Weights of a small contrastive image-text model: encoder widths [64, 112, 192].
Rows from block 9 of the text encoder, named by matrix and row number. Rows with one number belong to one attention dimension. Each number is 128 + 32 x the weight over its row's rms, rounded and kept within 0 to 255. All counts start at 0. Numbers have three digits each. After the name is the row's rms in percent of the matrix's.
# q: attention query, key and value (stacked) (text_encoder.blocks.9.attn.qkv.weight, 720x256, the q third), inputs 128-255
# k: attention query, key and value (stacked) (text_encoder.blocks.9.attn.qkv.weight, 720x256, the k third), inputs 128-255
q.106 099:146141132090120110167175089160092104148092119152137127066135103117164141142137140181132111155096112142141137147159177137134104126079108164091115098038104174183083195113100175165179107106184140152139144132166105145089114086192157093119154106120151107121143111113177103151140149174181113118111108113120139178197134146165100062104144124132090125105106133128116121141119089119177083177088
k.106 099:141192185139119151111070136144113102182137103149098135112124138116057173098058109140116136082141188148146163115136147140120131137117132123112108109181115159114129137121068103135163130115114073154100136094147115134090053122093137136109218095212131175150136194139065115161154071125114154162159092126168122165121094091198115105094180104101097173127125121121142177075132129147182080159103
q.107 103:119128109136157070150120121096135071118101075194110139122118085162063123120126203093145171201084144102074150082171153156126186126129109103153075084120058126174161123116131100131161121121131126113099184124100112125067155139121149109123142139158147098116112122125188140165169153160111102148167144181122136102074109169147137097157130152140103144161131118182172146153086162183113115114200
k.107 099:113113106128131149161175151178113158177101119085124102186140124120142137129090127142145151158125113132187122133169158106118104115155123083131109171178118118114124129123151117119163191119168137227142134117105158186089126177109153158128141073115136088149152124104163149104163130133085184123125149062139069089161085134087113110141159154129096147161144160138064131128149132159131134141140
q.108 109:109134210158127128130155132106114133142152106056143157142127160160129114102106101105116142151080123149192123125136123146151110146125128119115096135138119152147167122086133141077101139154118122153175102108107101151138177152217108140167139190164079201180177092127103120126107160145102146124135162082120162140174103076165161061183136164081154095148049082163170124140150125125188115104104
k.108 102:087118113167152078145182177129189083159056123169091152147182142163113082122129144155100165083175186113086081180115101138152112213185153114109113108105144148149086128159071140128128127103108176163119137129149118124083093096108090137111174173060088134095106119086179125100091124150116137129184144183076114104154184105154081153109145149097145165126092124154082159110132085080120089131127
q.109 095:078132087176094092110155109144081098158039079108098091114112112048109152183152123139110086162183114137090183150138169118135144096140144179122111150084151172110119114125152101154146141158098132043082084084106094079117119109187106130117120117144119123139129135145136081151127194116118176102154128099121171094122119120063114136194122090091054145104150107150151157144200132154090107125124
k.109 096:092148152116170173207097157130115093131227124072164168102160103200129118089121116087096130110155129130137169121160155149126100080150082160049135061143130097139165158142124124120121108174126106131083123188118116116149115081123171170106105141101104154132105139126155175169100114128097124075137090151136176135161106158136140135145124116125172192117169145167109146132139155141125118063166
q.110 098:090123111088151135164122115111140130112124169153092088117064146138127116143125112103156155113102072113107105185138209141110121170108098149104129128187115178170094173135132132156163157098177108122166127128129081083180173137084110176116130133119196136071181134104168130151124142111124097128130111163130172151133185134114095087180132137091149149136083137090100112111137221098083153145176
k.110 096:138089143119115153068079163105080124149138132198090107202165148174151170126103058097171136137053135080178128139110122124131191130133155150125127101184086099097154156175113096145125144211051158118082079092155083121143104086111063107113127146142145139151153112088143105108129104096107179096162157117107140093081141196120116168142099098147122133094164164096131069144149145122096120147162
q.111 100:176128116128119129158066119158122131124157109107169087164127031089156110095104105189173135055082104162117147155102128142115107088153097130140145123151114122149120132131106107170114114060065118089024118206089112176168097081155074157107120110158166118175140119169131115106202140105119131169140106120166112163090145104110137073156134175172117137145127136180150106163166112105159149116097
k.111 097:102128109230142145074112135138186135149114142103077131164100140181091134110124121121098117156132120125093146125110222170077118155146157125103112136088125156122153122219141101150134100124122121148153105144143142117092063160121165152130127122105162124131125133106133134108137171152104130119129099191164149166114051031133113126148095116138101144198159105148111113140116111116136105134177
q.112 102:177098112163121101153125099164152167097088146152106072135201057141168098160103130142101088150087089132138101083070108236165125135140117134111102190136110153097102165144173087107053118108146110094059090120108123113132155136171143157047138129125100140130090194136108096072066157086134156110191124187128110138122083150153144102159108147119122169152165120109168104137137122105135136144209
k.112 097:105137203089145163167131149096178159107109174087106094140226142120144103080122135174120137096120157084119110132160163083131181123088180164070132123089145169102175167169147118081205082118133122114195111144169161137098122148098070129196136111094178153117156170162150172185158127162143091113126131101133119116067171088160135096161122113077100165152124115139155127146134187125127142097179
q.113 105:140205182104171152130153171107090139139190087151144116114142186155143169097174097072113071195126125164167165115093121107136130097142092149119163105125130149162106135110185094140166122061142129089140167099107087112154091138093076084160154153131129122082122112084068147134129142114121139141133125125069118093137092178144171133181103140174159139220150068106101142078182125143105176111123
k.113 104:111122086118155108122102160189161111132159128054078147127161131136132079174144102170153130128168101134112104146127101102090123134134142077136127152158159140140123085152139192100112130184106162130122152119111120158137170152170118130101139117071094128090138131144072093060083089179105140124114138125123154154070084159114143190085122105130114111155108163148089098111105145187188122116074
q.114 106:145142062140084111091165119124126092102159146160112127109152141126093119148115147087145118093120144157106119126167069125082092154105120131083150131113122140121108080090099089159143123135089138158121155144115136116181141143115181148054117114126126126101134156130151103095141141126092140096204121165149091129126177130133093110108145135113130188106121151140047123132100080113167149129150
k.114 106:192188178133073149095168113165150090072140121082090107134131115111147079125167139113149155213144141207116168143149067136135175189082151136152086118097142149154145082131182100156102138098172151140171098191123108123167154115178136124135138094175186126155203102168127130111175114091146102165106193135129146095094114129137077099111153139155159130202150099113182152124069147148107146128137
q.115 107:188100172096107134107118095168161115085121126101112182112111117129107068118126130077165192125055110141089155133141117125141168118115103127167116117106122035126192090169137113132173094189174070089141115097132137198164119144113101146172111151123137131177145163182102109115104162098149072202094076086125101112144076105056076145153208079206133142175072128141150138110102119168158140178120
k.115 102:140158116110146105139084100087087055161100144147102117230133182120112142173145075061130150175163069174131169088145091136078134144153078126164087184157161121087127169154121139118127153075094138084140091167061124117164100103131155129112137147124096088128124133136191138194113128061097158197143132083195130113161109070102169102072095146102148096120151109095122149160139152159083189157092
q.116 113:111120100137125120118126154168116134125096137095152132151166091099078156091089114144147070154122158103165076134130102104146131161165067162111165122094128083079103079089127156200100201131138079099112183118143151115074096161155119173169195111097092086106147117136135087191175101138119116129091098094065166133137113087116195103092108083098108089124143148122096124070109070157091103075125
k.116 110:095090122106134187143122179166112077103179171126167200087101117085093096136144171185069147133166200128134150116115121107123194104044098157137120169149176115083100110089123142083115202114123157125161114120096117114119171168130152079114131090159105114150141058116132143166152168115178071125094105166128098200111130145139125151178077176146133129102119117074114088144089134105139114145123
q.117 095:100158169125115129169108115118100116208135040151149107076153114091127123128142134042113094228094104123098115124078123082086092173106114128099165173151134106170135150100140138111092122122115145131154122091110071108130097174071113152129098141140158168148121105098121154086132175098124155163075120072141114076176055187094134108199155137172182156107110161117132140174147110131044169150089
k.117 095:117159114118143118135077151075178154140122177154095172164155151121193111102126108116157179124144100136126104131128062112112103153156128104159107143078068154167141137165155077062137132130082095156154149065139102121106103102177057083172087106105098115138071120139109107142079156102099089134173084141117134174122133162179132134118127107108118074188097168124119083187171122123119092105123
q.118 111:114073197111090101126152117129172152111126106155127118137131143121140159158130168131097126088204168112111130169111116173156134124086152182156148134166097230105130140146106120129092157107147133152138113071109128149096141075154167132132113127132107177175116044153074125111138180117125122084142153115125130142110060113128196079121087164120203109111118086145115137046134194176105128083131
k.118 112:122158155059098139089146117090177069114125130106125103130122105145140124133158123153175154133155093132095126134152133165084064100109127079081163171125153139088098131155107174071102130155096123113120136108070124116081090088142144089116169107099125105086144154136128133149099168124182137162160116118086150124149168140217178119131178198158155181072149117127096216090093149073155105133125
q.119 105:093132075146138177101114110091087141108192126139153150175114103088033087115082137124116144116179159121111113159081153135100159145135129156145093149099148144148122071182108149189087124107097158104143152151129115093134150101106177121047113150130124125136081123123168101210084115085171119115131171109145115122091128125171076150158039159140138094137131153180184147099099133127114140137163
k.119 108:125071141091148090106112093179142129112147090115159097123105098156105095160108151121192152097132141044095064067142146097120158121148126108148164173117147092104107092089119148103159110105126182120155147147165069144066128160152206148119180111104154183092170159090129115200145133165118162099150107172169099164182131191079127078187184182090046131140160107118120102141095160122100093120077
q.120 090:072119073104066102153104119183181129108123124149122156113178154144152133139112095123152099111147175108181078094137112133104106131155208163170086117137137179123111149111171179099094090143089161128145081166163102123128122110095110106152151114127133154136079099093120180160136123150100156140124131107102194181134091148130084189112123177137149133158147094102157178061050098116104156134134
k.120 094:111146041158139179175173103078125139091165093110136082089102159060084124136145108154160140140133146071147111104152177135100120065127151110110161117110094143133126155158084129085207156105200160112156206128153158141113127090149184077117157157125155150114110149110131091090148080083133157118138120118100057086122185141196087115154175108150117176103107137200157099143093120125145139118164
q.121 092:118123114150141098149120154136142093160117170143153169144093160191142137071116162107131206165058057173184137106152180151109100121086197145073074094158121092088172136158112086119095087183134074124159145097114138151126184106098160138090191170150101172192109172074066102133112100141136186146173142150132082111099073098047064094128160166127167148135188118118114168155164132072168151205129
k.121 093:111114095128158134152173152106146109172129141108156175156137158189119133169110104123132058150159095200108101114090096144117182149106105069121125123111110148156148154122129030190129094091107120150140097114148082131134077113093136142168110136144136132138142170135103060113168131150126189142155138118116166133156127093070120079151177157065145140130133122146097111099101143193148131104116
q.122 098:117100172136109127110102124135088118161180093144124109177098067112168166070102136128133136102099171178137112151194059124130136146136148120118100104133099162144123150189102190108128101118112168116082127170108113105156120170078171134115108128166106060118155109173155074092114166101184117145110137134171153161119079148171156176148107092124186094128093162090156163160105172131121089149138
k.122 099:183127110132117119180123121119194158154117075183129119114114126100172078121146180164139179140134100104076114110113155108103195125093095106111126189095120156116123182137117133101092176092124118093123113103172102139090110166146143134073090147152122121097103179139088095172076147213118096143116076142084115133142165137077071157096160062129141119059107089073143134115213108075092125122115
q.123 110:157143068094088117148107101125133073201121097164129111133148125120096117137077124102101083026124165167093149129146116145091083083089109125121125057085131076128113142181071192136080098122136149135085046108128122090153137076179134119135103144126136129097180090126155115155157151088152166108166126159101128141107153132117156104138091177114130107139135152163112047131127181138102127103141
k.123 102:117174101122105166171129155082131110139159149077059183116163059119081158051158177116169149141120140073069156203092170132144125085067117128144150158111073065117161067100074132107162101161143108140077108081146120151131152083147137128197173097106121136148092157159180121152128080119124142098170127149178113143145138139137096085094132159150131140101168113106093191122057157067153071144094
q.124 094:131056107132137140153142158132059173119135144092188122121145132076140132145059100134152143179142090138151170148206151126135087165103061137142175107128116106114087142114164133073089087091118112177138160115152106111148132118104185162136180195157109095158126123174080135140163080113155087111155173098192131169100089158039162176148162139129203118151127122107148137113088111097146154112126
k.124 089:153137100116160147127201171142106102058124128149109113178061219085128102191140119105061078160151090140172142162123141100100137048126167133075116160148102104124106157163146159182121122102154073075131086103104122106094071131147135098125071098101119095104231107108125119086099136092135238131121116112134141183109122117169122167134141113143103117158118138061146148142146110134164120152158
q.125 113:124148151078186181121091111138149146125080112168123064120137111134092128134123094151136145144162105116147128174127172191110133087138205156120150117177196162067098141100149154107128173173168163087167097102167165117143198085155106144135118123110177164102130123170102092167128123148159150172078102082122118119128122092166076091124123164141161154120109211183056153119103109111072096080127
k.125 110:078198100072133098125149141128107129100149133163170142168144097117163158070103163137151140094113167111082134110137109177203134111101113146183138064175095170069168113157174112147183197122117123110096140195131134075150063087168140141139125107161172154189063108086163062137145094103167089161149119165097098133100129142144126089152125109126111194137152124130147118188100100110142123150160
q.126 101:134173101143210085149065187172085110143134128190073164089172117140117142126103141075151155079117150180146105095098070167140086135143152104087168134147077108148087155093094188108141161158082072111124145126069177142149162141133162135140130169108150127126137095117121078131124088167118160096114093195091074143111087135178144129140116101161086126128100122084142109163101146156086122184132
k.126 106:124078100114087140093125108159159164143155099122100167116105123079158109094121147175127181184155121165141150092129158114139125124124133143071155145117127225138112115126111112165134117155169158089168069107109122131119152105039084116210141140202179111143121089111113121088164083125110121148167170077129146146101125147108113164056152168081109114078097121121113067092117121156146140132136
q.127 101:122121234157215110155125141125131132161086158153086142144083109052135118135074163145094089200107140150099116109246134116099128125141093191139182143120143150117086092157104124110137120117124115166137101103104107166133135092117117135172166124148127084160131105060116125101138184150108178078122154132119100143133098143113161134150139124099127094147101097123093176114126202137188146162149
k.127 104:115158139158122101127177152137170098126102111139121088126086066141101169174108085132083106119115112135095146150150066177106106108116157103033101140170078135223130122158081100149116174170143126131129093193120115118156116152163137129120156143143163107103142147106094175135114167098114104164169100062090136128164110155168026156056128164120115122063117080120065174089130160090119085125102
q.128 104:163163103095162109082102087125138142050108120123109070126119163114115164121113113147133109130083100109146110207161120117089124134145131126092075097200137144085112107102094123150165076145099218156152089141115130162123094152092185127173123135157117164151220090153121154100111044133173160173083108079149145128146158124106141134141152207164173148137166157115110158124189103112117100146180
k.128 101:146111176175123137157026102111115129113131117170189114120187138143110148158101126154155126113139130125129167176206085154145184125119146156137173079129148158154086077166125077139122130172135111117131161145125180189130120101129119052161123162114153104096126185088055079154109119103130115079146145186182110199108125105090153130127164125066076150101139113135135113218114121120133142103097
q.129 111:160128040155172103095091159149136119166045142146145138121136125086116122159185139141161055166080155135074110139086089127094178124127143117089132161157165098070117155166094121138148114106100146106157102127090152101100134155143116131161110122145101141185127109164127099161081152103155182156119169131182140136088122170148145144136060125146105155128109142127068147130172104131099171086124
k.129 100:105134152119138144169116157175111113108094177101119145081151089096133100143168131152099146091202177116192080140186134089115163124110131082137123124176100154110187060119130133190126139092203070107151121126148125129136072099148147106140087111109171159118076126137107116158143110157164078102135170124134098132095122159133186098100127103107124110121115183109125098155135117113121121145144
q.130 105:176140126145141133167174161135129114071134152161099118176066155111098116112093140148098151133089142128105132122134134089089136168142101148096127139069125117136120073159151131131112172141139115140121154112126150102176123117116111162105185099173093138170137131120080136121077114130071147143074093193188118143153108095100105156110109130104174139178185157135171151142130059127157142149108
k.130 098:159093147119089122136090117132106084086130111143170104174144172172077132151134117121101118146111107133153092105167110066129142159153193128142172099117049151173124144124157091079090156139091150111109078165119107094126159135104114156122038221145140125171133145160121112148165174112110111174130147111156145107129163172070108151125134126158148100101124098148128147172091169119161164171179
q.131 112:098080129118138117064131105064075184122137131149162111124113108107124148173135152156169171121130091166109136132178141095174147128189133132150140118089135126178093163103124131127085136166161141129127107167216170141124106142132116095153111074156122142142152043107117083112154141126098150080180088113127159160059110098075151095144157107085127138118083126174164146160121152113099153122119
k.131 106:137180123123099134105121197132112093125114186149162152091158164134136129146145074126121113136117157104124140166111102136156076096083186140122118148108130158150182119154088114139130134144130111086164051129100140092109147112126124158141136153171160137078110119129172179086101069092184127147139166143122141068071099113155090156096161197151160123208124160168126197173133179142169092145200
q.132 105:139172195095135144118119172120139117146178162134151184114075128144140133122166139156121132089094144129181146159081151103106063155142081132107152099123190135106107208136165151141110118139159116134134136118109131128147116194136105140150132100167152096187158061104172162105135050196111130109052148130127132051174159184142134159159072108122146168151143168144134111143158148117146153104176
k.132 098:112078126207127079063128146154125165090062128092128121116216134156125121142151091159053096178163154097162111107158096120141129180155133152171138128150143142132178127136070139134166202163128178117163118161096124087130131078136165125107175151153123150115153146129124112145143145137158108107132151151120141159118143144149167219120124157188112132105172144177087141147137139110099167126150
q.133 104:103138158117115111149134122109141136179170137166155193137135155114085132135132147062112214152168099145101168116101158138158108139155189055150118138130125058127184155128129144152127105116121140108101168124121185105128132115137149092081156151221120154109111152135119152117107138169115080184109056132178100138137120148110119237128109098143102150120097184084113129138130127143170122124132
k.133 102:113088178102083131075111123189179150141112157110151108163115114129138169164139103100197079127208091135145129047118118138172096125121154148105153158118079093122111170166149159085110055076126052103143150092136094157118122081135153118135069166106110167124088170112157082164089129148182160103072119096149125155182092130083143095107119049169165181159132149140155158136057100184096163156132
q.134 107:104148149072118147151105167135226190092146102133070109070174072122165133139137151168080140163132141121144124101093131163109150140087172140097178113163146121138193134119139161168071177101094151174132184126091136110124137193108184102108089124153074147091151079092165200180126158061164149114098141144120099109138150078177145111111109127170151145068135110090109095131130110081093148125152
k.134 107:070111122141120135039093167087134166101111146131140093185086067081186158106172119145152128129173146108134169125174072081145127100126152111093152122129145124046106066090152118111193139066071040085107156085125116164091139119178141117132201101123203131148136050138133083126095167173116121099111146123144136114125193132176126126138114165149169113136102115139136164148146166185171129137101
q.135 107:112105105068118145157154106063115144125077124200116140156197138145113117131129108177111140109158146090097085132144123181140098110068087110134127176164198071157128137157105124130117121115170118141158110157143213116167165121188133107098196153106116144121047142198112094113198128122197124133127128090123139132122174104153160184116147140169164086124093088108125124129115074084140169134161
k.135 107:135121120059133173074062096149161114112093115112197067112095168098157245172137178087123142125100138128104126160194161141103163143102169090128112153097111116096095111104171112116137133105178117101113119111112152091099160062105174167169134097174168038162143145114152114165133133158130151141090125143121150104092075103158136112085077173065121097090114139126102136114053160136158124151140
q.136 094:131159153089057090157140153058123155102145106111079161173091132113122163143108166122130129151100127112144099159167103089177127146157165187108168107100107099140093129111134149171158104174114163139079121139150154130093128089094133211147124127170139112141175095153111191062104089182068129116144061126144177093147129082135145115114187151136164060077126213187093137146112162141085142174065
k.136 093:163133137066124147105096146155130171100117084152134153091165150101093077094134120083110112137111118161106115109139143108194140136136102116148084174152082125142121137108051120103120136106113143109148133136091210124147109103168077143129060142137163065149146119120105119084069209135144109170126159195096098153143096101183101212142135098137077137110169122036176103129155133085117079144188
q.137 107:172174115135152125173136080150135147121149125130141146135074151106128133156138049146120157058156140130172116097199139123141098143063052110071141138142119126139109159190134140179133144124179049160152114183126179146138114116121160141114161153118111142037097127076151095190066093137164127149122177167114085148171149155093104130141147082147115151142130099151189149112105188107110123160187
k.137 102:092128124122109107084102128106078136121132130100164084144185144092178138133148151131156104144099171109060168111109146093116194115165123212145123125119105154109110186085092105191111139142196124134101086099123115170133145110155174203127108148148137182191143188120104089141154038144145128123103088102180117117109123128093098149159108157129073081106125137138140114107189086117174109071120
q.138 105:123116126119105131158139090144064140149128119110080124122161193124099157125132128141119139171191041130150089169185169153149071129122145141160186131140146171153105104131157169115146184114083124129125167143134161132109175123175150155100143130067147136122062092171114208134114116109073109158213108136094111120174126110129100128133118081104098102137073119151061108133113125151164097104158
k.138 103:116141135161141137144156082128130154147195144108060107129141093136118090162096134098179120121115154149101162117180163109141152080122140108096041117170114141146102120057119137138142135106126107123140135112120084186114149116175110114111146112138131151141147161033122151136159135153097181148106141153123132169102133137148084131145153082163178130109100143084174201144122147112177112157161
q.139 098:161140166136174107123123112115122170146108135101058142131136142107087134059180176095139062156090167091150139115168112147154063133192121148139101107089115085146130126112136124147171097116119110137132088144125138131141112130093088111105165087173094082127085116174114069086156100156093156158138147146104149144134155129194134180120113181175081137138119136149124159094191073121071080114125
k.139 098:147158035108176145197130145185113087100135091131121156049218124155106124179104145194177063130154146093084155132147148112150153114154117149130095109124136123119168088132131083098103118067080130181149156130157143180188184117150141132176104135126130129129132177159162109160150125197134105139134099116160157135165164101080107082082132158152171098106157118186130101123111145132180137128154
q.140 095:081154102083090155132100079148167104162113159152154119110145090120141132127153105179113080093131119094127114108105118149055127159144037168157092164105066119146103179114145110116107140065160082156149149168076112177113131135165192099110181113084143176122087151144107159152111126124121113143092119129134108076141154150153137122093150101147135131119125130115141171087096174124183118138099
k.140 099:170121183153152142141126121094111133168156137078126126119122171078160141114099125150107112141201115107139144159117171122083116132200119107166146111158133102138119092108062064113143109101153138158079099068184115172177144142061143064157207187206092114180164121083125098155100152133147159161098092129118143135120132137041173110141169128109144128129146207167044073065137104161154111085152
q.141 109:121144097172114104135155131126135113108095098155140096109119147189065118142110081127089069112200118137101159118057109144153113121106119122103208121135145120082078108091133142114083098108128183154100096145187132121138198104129109140064098146133219177136105105139126069131132113124152100037174150146106131106136133197124152129094071179111166161150124151136131137156075078174079160043112
k.141 106:145120156108133067107165145082114106103148229105132091084160101116127107089121148152177148129089202121134124133108156100171081134126115110103151115079102183155174088123151175109157064165082115109108088121183194125117153127107107155193140161104151161138148145122175153143139119143121108121077152152126175169123137131175079072151135165122146148146107111099109131124141117086142155099184
q.142 102:063083167136085134061174126114128137093095172129125109133123148160162083128148133128127136053121126153146100152109165126149119080128095134170106090157103122115148171147124076106169140155193153209093071141135122083144080165112115196123111165171125078088117069130083180054086120157165158120184146129090127165142098159136163105139144106108181115059082009154114128140164094097091125086116
k.142 097:151057115140113153140162160102095092131152060209089107187180155095147121131155158144097096129066093144144148145142126178163162141107168102118133137177106137110092157192117108087104136149129119149119146132144085138114116164152099182129138107130100129113192147090109192097141122096182118140108096109088078063123137097186148176133129119102145124142172134111079126146114121182083161089144
q.143 101:078074133189077142135073121139104092199137098162157085131120140143149105123055123085142137085058104141145129156119136113116161145102138123116061170068132124202161125101140091149091140134116179108072107138131117103162148111133070142110119157100155191144176157127084172093152138078131178186129102133142107078164125124100099027116092156117162140121130175156132120119096119147137135112147
k.143 096:099113122123130117110173174179174145127124167137136146144166179123128125154130151126098144157175128139098138140120116147139148094115157088125122113067077133168134156150170106104140178160121163121117055131082078149118123110070102083069188098070112135151106107064156114112098178189162152123137149137095141173114106164155148129128142135115059167193107093109181173131155125125110092145147
q.144 104:178117168170103200141131112086135033115087142105128119056073134133169112194134110127104076178135080107151154083143125136162152098105131130118087141184179126122143197088090157121094090126182160111120104126159139128071138134125188123101177097159128179172083133150094114136097167078080179128078091109114114097103124066113164086147146116138147098085097169074112110180145122142117100142127
k.144 107:133140115158124083168142148166102138116143135112085126174143145102100152124142119114128122128078133206174139096105135110122149168207120131134077146119183107115153173161098168122125096136064061112175111140155133108115141109159115089139081108149117127088139086103097176124153067138155132190120097135199147059119168211139086132111096073062087094140124056092101140153152131124125150144108
q.145 108:097112088163093124116103098154213130134145106082122076144074124114133135142117119157154163138152152120115066164076134067159072169160115132109156156163088098121089132083135149127130147151166161141162136102051168162165176149186124140144128090121138101108086108095185123110130147139110135109135122111121135132132059154112078113131192170131148121115106149171123206048099148114125153129188
k.145 106:145105106148119099159131170132117122087129098111156131129116122188158087080050164123131132158134136137126140116192069151107149117111096109122153060117078116157126113108169156091170094098159098129183037163135123084156157129039129173119132117068124125153132061097144180175104126153173149153109137182099058150127159150134119173095103135152134146083107084102117167140156131068150159197173
q.146 116:191131124101100108222146089126136163145170126090108112112135127096152127089095198119113163093158133132103172107157056150126152106151141143125091112112172161145087110137158056133109083092115099081105045131216154127049165103155047153127146112136190092144084123170132116160171101091203140126157145141131095134119140168113127072228088133117137126110125126118160057185156109181104100131135
k.146 111:084225154171118098131173118135077149143105197104089172139156092093150181189111067139102106074117166141112146170072143131055070107127115100182182147105097134136174103078084147140145103132146164146121140085108113120148080161144158097162145144137154155093088159145134133055147164135117089146173084120139112132187144170174106111133146055127094138143105146151105074154113134132150143116142
q.147 104:147097198095155061141154125152121127184087154144124172191147106163136131172113089151159105164117187109117083069091106135067128112186132123124113150129148104152136128114126111140082098146150111130167097172087139162166169057130187105170112121122154133127118128118102077141132157147079112159140078127149086061090168107140135218116106153152089101140125211169119181096094179111154055107171
k.147 104:100120064143197154078173093168150146071147171142145100094159176084137170111155152138140162142169150096099157167120127080115130160136182121119125072126102157200151123111087141121130145124099143090174145157154144056103122180099093107109120132142123111131179066102166074077116094144128158130096142130110132077096130133073108092175119107147152073126152119133161136122111067160146182088139
q.148 107:108116134180157177105114173178114166067138056148095124215185140151108130189154130156177132132075123168116134187173143088142107079157108116091115148131107146089127149095119137136125152061131076123112119057068103117131145174162135095143169153092126065130143139110154152079106135147077131146137095148076122138152121170086171116078135034181118090170148143164152136166121146107131162057139
k.148 104:136103168154104076132150176100189148109123150158144140096103145143091143116169082101150172211149125130161127107071107136181112169075158117135165104143100101083164122122160136064104167096074072134093093116114132183127171131107166157121122136196072179141191154151156072128082194102118135133103149169127141102101167150154138119140161141168134148144125106141136178127055191080114088153157
q.149 101:077092124068141167140140102116141105142178107114117139110175145114053091116064134133148093144136104114118182140094075168190163153089124135152080129138161096098097119118176115111145073087162140101117098147122151111118108170141165159211107101154129165156104100154170111118119112149134108123185130151135120133108139175112089102077201168109165185132126115186165118140135145119182124084043
k.149 102:111139089105115126079131132112175165094166156138128178155145135092158135113152175153110190106115127115101126157145165123107102170146136175082156155167126136159145114103092092159083063144131131153159071095090120094148082083175155070107146132114089066143153097150145119126202142127122146097170178127111097083181162128112142120098111148150150165134094155138123129130125120122118140097115
q.150 100:164140111143173131128104105156178098153090130151139122108127134147060178140070102118188133120129152160186109118121041167107124119128124200141140120096075195133098121161171083127126152162126103145145137079140126102120128096110129174130142107097133136127123119111141132116102162147168142149115095107190129063095093159148134123118078092135079129133149161053151157084085121152145085113128
k.150 102:088133148118131164115122170080109097103101179121050137163133139164110146075150087167137134174196129121145128121116083107169139096095198129098111135102071167126191163178123166069146155096162127089129125121132133096156120156142126117117104146096132086094144170083152118113096172195097131095161127146175110137147107111147146129168073121088087127152106114140115123118091096158231090109130
q.151 106:153113071167156061075086143146130092082091096111166176135142102134160120081143143157119104087157089110129112082132101094130138095134181079117130157107144209099135061140167191144158124126158148157103093146149105082120133163092097170139141153116158131130128188143096061150112149082109152141099104122141138103111120142123193128100150110153149190103119143153164128126099135121191243110109
k.151 102:184084133103139090064116101109144166136107118119102159139130097136116128143117152133113170123051138148132091112113130152093070202184138103115161153112121131117132124114139161156120124142078144127173078089115098142071141147156162140131073145133119137151090103146189079114113075131067175140089107138105098134112094117094107080128121088092148153121154184168091182143172123146142077137126
q.152 103:143138184123191105164109120118150116165119118110116097141091153054152079088097170144121164078122159097095130125121098084124168130092150151106118096147087140191160053088129182148147155132127170113140127158078214177089121168140101156117141108191126090084100124156081143169124123151091069152071118169136131133075185131160075122178129124157122108127098118168124116150100125104086069144123
k.152 098:092159117153132124145143134147177092138183126065068143098171147113129122132143142155126121109153104152083127142136140149090138118106170123199154127122163148148158148156102151097139064159197095106140126118097136094199181130106145105138120175147085092110125129116052162110140085159174112174118003132137110053127116163133128084123133174060122118113143121167193115094112102144032168151077
q.153 109:181117091122097078090068147164156122118093105171109176164119157140179145164108118092099104116161125078129077111129069141120139102174133152102120088117146145079083150149103105143176137137118149093150094162136129115136081086104140067152148207103100194154148093104102192169175077108130163080109099140183050122112190119108134155105131096099057169111125105140173158153155110137118114119110
k.153 103:120114101099128095100210121121150117163137145105082136166131083127098138079098155125127085125154122091152073165108123101131116159184109122077112154109149091169133118167130141098134137159127192161153146134121095139117210166133132116080148140098141135133082125132169035153145138103139142113095132052092097144172145142212134140102139139137125086101102126124224154146155160140095057135131
q.154 091:186148131141159159153206089115160124101135167092136142157129105105132116140093144164053115172133066228079107170154182124182130106130124099139074151161142135135137133098141110114154112089217052142070128141134187150096132081108127120094106112132153154055150115177141140143190106116148114069160077114128117143091168071143092110118146141140194104128109074115147154103150180114174127148136
k.154 094:166167119129134154218108091135123155124104110127195168165123134121185085145114117162112123133126125093093060128098097128067097128150121153145100116115149145193066078087084104200146178124173110087131120094183134111155130100132098105101112144124158149154119148155170169133164100153111103091117123131129121100163135171127108233165123123147109135121081128116135121167141140077174104139082
q.155 105:147142147100078171085136105077125097116179092059168167179100190065162153074221177096135110099093097108111169133155094059177132140129172110132116089113108191117118124129140187108158140138159113115067153126125165078148137120161109135156149105153177090108125116144108089137143094095106130102108088182104172190082116168086063093133155183152104156100148106096119111123101100135103150184133
k.155 102:090087139114067174110108166113153177190125069151134098129150082139149138160105095092099054092079168165137123095113134142139142135109135098110155165145146098073097115083141155128127089122167137116127119172068150142167146178132155135122110201127152141089108128099098105167154130161170202163131122100162134062113175147152070128126142114085084111127097105137128163091162154137069068149103
q.156 102:166112133150135121113093110042062124130119148133120128118101119147173115180117100161120045146071083089122171081146110106099076159110150157123121151120115178117132113122150163153125059124125150081095093110090158123137086143115095145078102108148080146162091130145115075081145135110158174157154040144134191131075094161128128125165142088140101146118075124170135080152135113113185111142150
k.156 102:145129182086137143136099157133029157140155098141164149087072126173129201156104069164126166107126118096130106154089102175105129191100159135128116146119130142192167072079132155125126084090030091117173101148090172112075164135168107126177111112071145098067142107085114120134146131126161098122116131079086180114139093139109169115111129139109119135209157115161113148133179121128103152152113
q.157 104:107122153198153138101122118121158151105166120125143116112067069144143126116134106137116152182124109142107117178143181119089094126122130132153161142064108139108154072086098138151086160128103176130191177127125154125142111158104142127086158142101130124080143030156085116069112110176188116138121080163146134161055162165129084131109119152110146141091200109148136147148096089088121092137145
k.157 106:097112101090139127123130238158124065168107097134117086120100142106146139156139128107163108104108105073161154111166082213098168144106115159125119154131096107138131114096127114166117152116143129106118131169074157203138147206179084163162120108112139131154155116070103120103161093119175077146138068097178103124137119129134112152064162167146136123141119213087084122081143084108110151186089
q.158 108:185125173139146113116138122134182132167165082166081107108162139152096123181122083139148110146093135117132126136101179096126124091115137133154097120159111079125088150196097190105169099102149097130113158151126068171110102150123130053182170132159107097097122163066114169099122135114147071095178080030099115111093135166121125129099164115132117130097154127121139152130137120121152165196132
k.158 102:163182063101131100118128158124152102105097132148139087147113072130112170046103134154172132141144090086168100111149095120196136123156161135148151137132121140116081166100199157079135138165156118120104128138196119093119122090178061106095154103103123196114112108089110100145096150108165111132180109149113038104166129069106142135159109140105140158099095149060100137133152187160127084158170